Rows from block 3 of a small sound classifier, named by matrix and row number. Rows with one number within an expert belong to one neuron, the router's apart. Each number is 128 + 24 x the weight over its row's rms, rounded and kept within 0 to 255. All counts start at 0. Numbers have three digits each.
After each expert's rows are labels from the 100 clips, of 14976, where the router gives the expert most weight on average: "responds to" is what is common among them. Only what is clearly more common there than usual is listed. The data: single notes of musical instruments (NSynth). In brackets: how many of the 100, against the usual share in percent.
# router: router (model.blocks.3.mlp.router.weight, 16x160), inputs 80-159
# up: expert up (model.blocks.3.mlp.up, 16x80x160), inputs 80-159
# down: expert down (model.blocks.3.mlp.down, 16x160x80, transposed), outputs 80-159

# expert 8
router.8:132135127124106166126159117174107152084115149095118134134113137092127146113137111158138137093103159105155152148173117109131156115116108138152150082131118110126126153104150078128124161129138154131152135145113108094091099105149147119154126118
up.0:122127119143097144075124116111122125141111107116129165142132091114122072106189126150100115133117172175140094105155101132137123107109136109107175110128126084193127121114101096150092141139153121158158123130113096104155158142137124160124120170
down.0:135087149113141169155100139125126062120141122115182072104113130137098145126136120115116109151138124093113145129124154148108102128081133104122183136120170138172149150092139178154115115148162100108165146113115193123129120150134116113154103119
responds to: brass (44 vs 5.6); octave 1 (40 vs 12.1); vocal (27 vs 4.7)

# expert 2
router.2:111166127147116160101144126136124155150151151118140159109166119115139126175127087117141153065138090111144146135118135155096143124113128123156143122145137099124096128110139115108140116152156157141108143153076121095153128132196126111207111146
up.0:158110139120147101140083144158115112125083107130141123146131120175094088124106122144139144166109178127133099097133127105104125130131147094090126152143149134155118152125144174141156162151148100131121140124087146105155107144072114129127114151
down.0:102138143147120098120105131120135132152107133107101150123144111128162143146114104116208150155153080142150185151127111136166140113119146154123135102112157136130081100140133146109117122117170142152112120147133163117112129093139159061121126091
responds to: electronic (73 vs 36.4); keyboard (54 vs 15.5); octave 3 (36 vs 17)

# expert 15
router.15:172136129122136160102083152109173096147137139128130061080155167110133106125109112136159095109159120121094123118099138106144116133111141115129126129075126118171135122148082106098142126149113094150147152099111139152155139120157103106124135150
up.0:117128130140154141128104157075099155108148152113148098113084117114123135133114109114136143136108176112109116121141107090116140117132136083126060166129081105132140115076115120117193130133114120109128102129135131110153113122113164103163121144
down.0:148107110129116145088133136121133191139145150114139109134153141124115094142116140143155138149174166108120163128113141112170123076104129140099155111112163130098094146141144143157112166114123136176143122144106161178152124094123140155112155125
responds to: pitch class D (95 vs 8.4); octave 7 (46 vs 7.9); note: D7 (43 vs 0.7)

# expert 7
router.7:145110115121141134146136113118084198110120156168093165118119145103104135147148087103173104097129119077091095133098179139140138138168100160110169105144123178116099123151177119163166138151145158128140159115136161130112100155144113117138152095
up.0:134118135151108122095097103132109155139120169113140100089148097149097081111146181128107123143119132123129095152142133088118111138093094113136113138113132111128137146140101113102152156088141109118141153157112116151086113091103084112128102131
down.0:130142158136179130098143159154150164104126141138126076139097094160118090143124126147109100140111075116121130122150089150106149102143084065139121091170108157155175135122156163140135137137094119093138155163125139129109120153124126120159147121
responds to: string (38 vs 6.4); synth lead (32 vs 3)

# expert 4
router.4:150135107162124158126127111128139091106136140138130125145095108129090135108129181107149133182183091093107109156120105181117128142135151153118145140126152126111144109115092081104125125103145077088160106090123132178149130088088136112077167132
up.0:119143133106143128174141140168133121130138108154150137159121106128172141113117126142148145168128128158110141066158120162114123135144120090073103121149092129143141145123121137132166120157064116108166135140128113112180124108104159115128139148
down.0:127099136113183131149123137155126132137125151112121133119114177127150137104105063111121151116116135114135120159145178144127188116107142132149170107125110129152119136134123097108146120125137101118116148105137129136139126135122153127142092103
responds to: vocal (94 vs 4.7); acoustic (93 vs 32.5); octave 3 (45 vs 17); octave 2 (34 vs 14.2)

# expert 13
router.13:093158175114118170129119151144125119111138072136148091101120135131159152134130112085154136136117105134167122132133146128169104119149169137129136151116148125117119161115133130109167127118119119102170122130138149165106104157122144098087133113
up.0:123095139142161078091124128123089100152097116126100132170101099114109121087150165137109143137131141149107157117145110135123101123126128113104119088093126119154134136161139156178096152116123115134121124143114130135091104100131132112106077122
down.0:156137113145146124164118109163081088144152153131134098104107144136130102142112141140113117112140144119133177123146086121078123112100116111092117102130173087108115102141124121095135185134122100165125129138195123139113142132106102146137109127
responds to: bass (79 vs 21.8); synthetic (65 vs 31.1); octave 7 (32 vs 7.9); octave 1 (29 vs 12.1)

# expert 9
router.9:110097134119109123146133128100117135110122085122126150169136118131182085116138127125067089085129162113117119135130080145157135184091105092123170104176074163131152156102151183146136093109098084118101115134110175141177136142133101148103148126
up.0:108137153096120146135169132137126153107140142103135155129133107155139102103175151113113137139136120153151168130142129153128103131140088117127130122120091102127151133150095122151092102098174156085096110149106143115119143093138112126125130146
down.0:155100161186105157101136152112164128145128098154139148139135124111128111147150153165124126121088127152146123115125136089139145114130156133132120152132122122068096110168145141154144124110139118129076089113166138120136116096121111109162129101
responds to: synthetic (80 vs 31.1); bass (76 vs 21.8); octave 4 (39 vs 17.2)

# expert 12
router.12:134126159155116139067120137171155111152139143110115111102137171130084140136110119160159174105112121139142158142145196163164123163106080165163142157118127098132130106165152107141157115116117110145121164168121123125146142132163157105173150108
up.0:149151139081176152129162115100183147134148135143139103136190164159141141126140119106150145127115133090116091089114135156179134126139124158135152149119136123149112121123145098138143115118096114159170120093101149113142146115152131141148162138
down.0:126097149104165119118127112090092102065148146099130099104103144154095084139119104147132145134141126089127128096133096127106123111099137138137127124076124117106127181138153113124167149116168048139170123110140124105100122131135120114127093121
responds to: bass (80 vs 21.8); synthetic (80 vs 31.1); octave 6 (31 vs 11.7); octave 7 (28 vs 7.9)

# expert 1
router.1:131165146152122142076124124145137154107115132101104087120118152117104072137098111119102117094091128125167145147134180119134119147099085123118097089082096102132132139124158112121155162161101159108108134175119114124138132149087133099140134119
up.0:111085140132147112099170079091152121174126129141144136111157151141142137135133105120151109089170105134110120090148167087176123137093058120143177134117147140123121110154116105131118109099159102113142160119126143170161149118144158148145149101
down.0:162115150125158123106150139183119147098120133144115118118127127108100108075126074078133146108128126160145145099161158122127145101149115111122101095129103122126136126114135096124153128158146088162102104151133134116149088133119118124140139140
responds to: guitar (37 vs 13.1); octave 1 (35 vs 12.1)

# expert 3
router.3:126130095143129113170094117103139123132137131123149139145112110135109131087141148157085127163149121158155078161166093143118158104121122093127106145133170127162167112160085117098104130100078131150130126122159093131124122089120140147107139151
up.0:133162081142108104099185111139114163142166121144128124132154149141105080164122141146128102133146128090131118189143077113140117156095128127109078117175135142150096113125114134088114133113094084152110099123134141135177157139120100137085150123
down.0:141166154113135122085140203085147123140176146093154107118126112130131094098124125148134134126177129074154116145113134155135152150077119094146139135139143124128148124113116111125148159148103137138168120124118140134123104102118139073143156092
responds to: electronic (100 vs 36.4); organ (93 vs 11.8); pitch class F# (25 vs 7.7)

# expert 10
router.10:129101121137136128134141084174139157105119163116110062090145159122109142096104135153096149105087138124155169118135156129147117128168126126103102154124119159159127159126129101114146157177133153139127163178098125089089092125108154121171142117
up.0:109121136117162131149102149095095118120089107162101159130144137156133138146143128135162137133128128148104136130106115113112132093129130170130074145101128129159123099090110091143130144097140153129108149125112136113125129113189145116183160095
down.0:128134109091103116130089122152135153171092144127176124122155137100153110150104140136142148138120147130131129129081110115164152118114156138098153111123150156130095143138177115099139165129141112094142130121128094153154166123160160145139140161
responds to: acoustic (62 vs 32.5); flute (55 vs 3.1); octave 7 (43 vs 7.9); octave 6 (36 vs 11.7)

# expert 0
router.0:115127151151113147106167117114107175121101127119074089100107143106104102126109113120121159087114123127117118158144120104140127124091112142129108138112109118134131117171153155136155147144129127122120101151115105113106116116100107131191160091
up.0:117123118125134137143125129170126150118096156158091105134121150107103151073148129125106141108128164193126128159155088094150133129125161152124133144146112102129123136174156116128143151089140145110103102118148103142158133119086072111163102130
down.0:140127183154148111154113130154115124082136153100126096081112105127125161143121175103103131118138119145092119146175119098074165111122128146139155125104146116149151116143166136110132148107127148085133146157128148108103156101120103114135116138
responds to: acoustic (73 vs 32.5); flute (58 vs 3.1); octave 6 (47 vs 11.7); octave 7 (38 vs 7.9)

# expert 14
router.14:095105134157160151074142087122124149093166120146128101136118178141125139182109133132149109114108139124170147128182159121145129109122104115142114134110131138164107087151147124134086119104128130124148160125127100104143146124130151073138145112
up.0:148120154156062143176078130139132084131114140101097181142107099112088147122097139137175108092130102138136073159112114108107091121146115123142146158138172163152119117125190152097080147149149108137143136143084134105160100105163136106085117102
down.0:082134161128123130134155127121130147143087150129158107147162119123152120122159069154128135152141117135157134142134108160143171138146112146120102149129141152093115122087128126093150154121128199153124116147142112116137095135142161162068139114
responds to: pitch class E (65 vs 8.2); keyboard (37 vs 15.5); octave 6 (29 vs 11.7); note: E6 (26 vs 0.9)

# expert 6
router.6:128116145156137106170138167173130118132127110134129107110155137144141160118158095162168150151124134137115173103074142126140126107148155127101123128133120159121102125105156147139123092166155181122109152086137134130087124118120097179176123156
up.0:129128131135155169158092156151115126120118127104124123118079108137114130165108141078133111143125111137128123128137105118129131112125103146124144158128168136151162101113124102149138104119157159151154142122116126176170139108052168114116115141
down.0:123178132136168157160139148153130106120111167118111134147141085172087164139116126091119094133124130144147088132116120131140118106134099162124162079110122115078102119143129086128110135108151111106112130144163144131136154159138109065144116115
responds to: pitch class B (100 vs 8.6); octave 5 (41 vs 16.2); note: B5 (41 vs 1.3); note: B6 (26 vs 0.8)

# expert 11
router.11:123133131112139094121146118127157126128159089112137144150100151145159147136108117138118142174128123127095157146167161097141170123120166162127109101119132140112149138079128156149117126135154159157107109103162074124105097084114140090101120097
up.0:131141133121113131140110097141133131107102092128161091102095154135092101170131129130121175157135108135140089110130102126165111108104128154136142099135144118093119139143109114140130121132165116124115135124095162084106105110155137112108174153
down.0:117105125169136143129094151063110112085171115108115138102135129190122118121092126152134087131168112112124129115114127105122104112093129134122122155123131137110112135079143116149117138108128147130137105134179156149099125125153092159162154104
responds to: octave 2 (55 vs 14.2); pitch class C (29 vs 9.1); pitch class: B (26 vs 8.6); note: B2 (25 vs 1.2)

# expert 5
router.5:143168143095168125148105102160116128099131116115105151103144137173121112139134114146138081142085090170137102115146134116126144130123140125142132149129134104115109082176101098126143149104113141175139152122100172132149147153090162085181109139
up.0:128116112137131137130120124071146108125074140125083153121148102131086157133146124111139132108107145148137094132159101199083129113101135148137116093133140113124134085158094150193176155137121116145117126090154143108155131148139117127149082107
down.0:126116130160130141157149164147155145149103173141079130089116165135149133126116129137071142094097129130130131145137131100165139117085124103128138132179103164088129116160125149137120070120163112177138138152137117144098111148165151144115135131
responds to: pitch class D# (58 vs 8.3); instrument family: keyboard (37 vs 15.5); octave 6 (36 vs 11.7); note: D#6 (25 vs 1.1)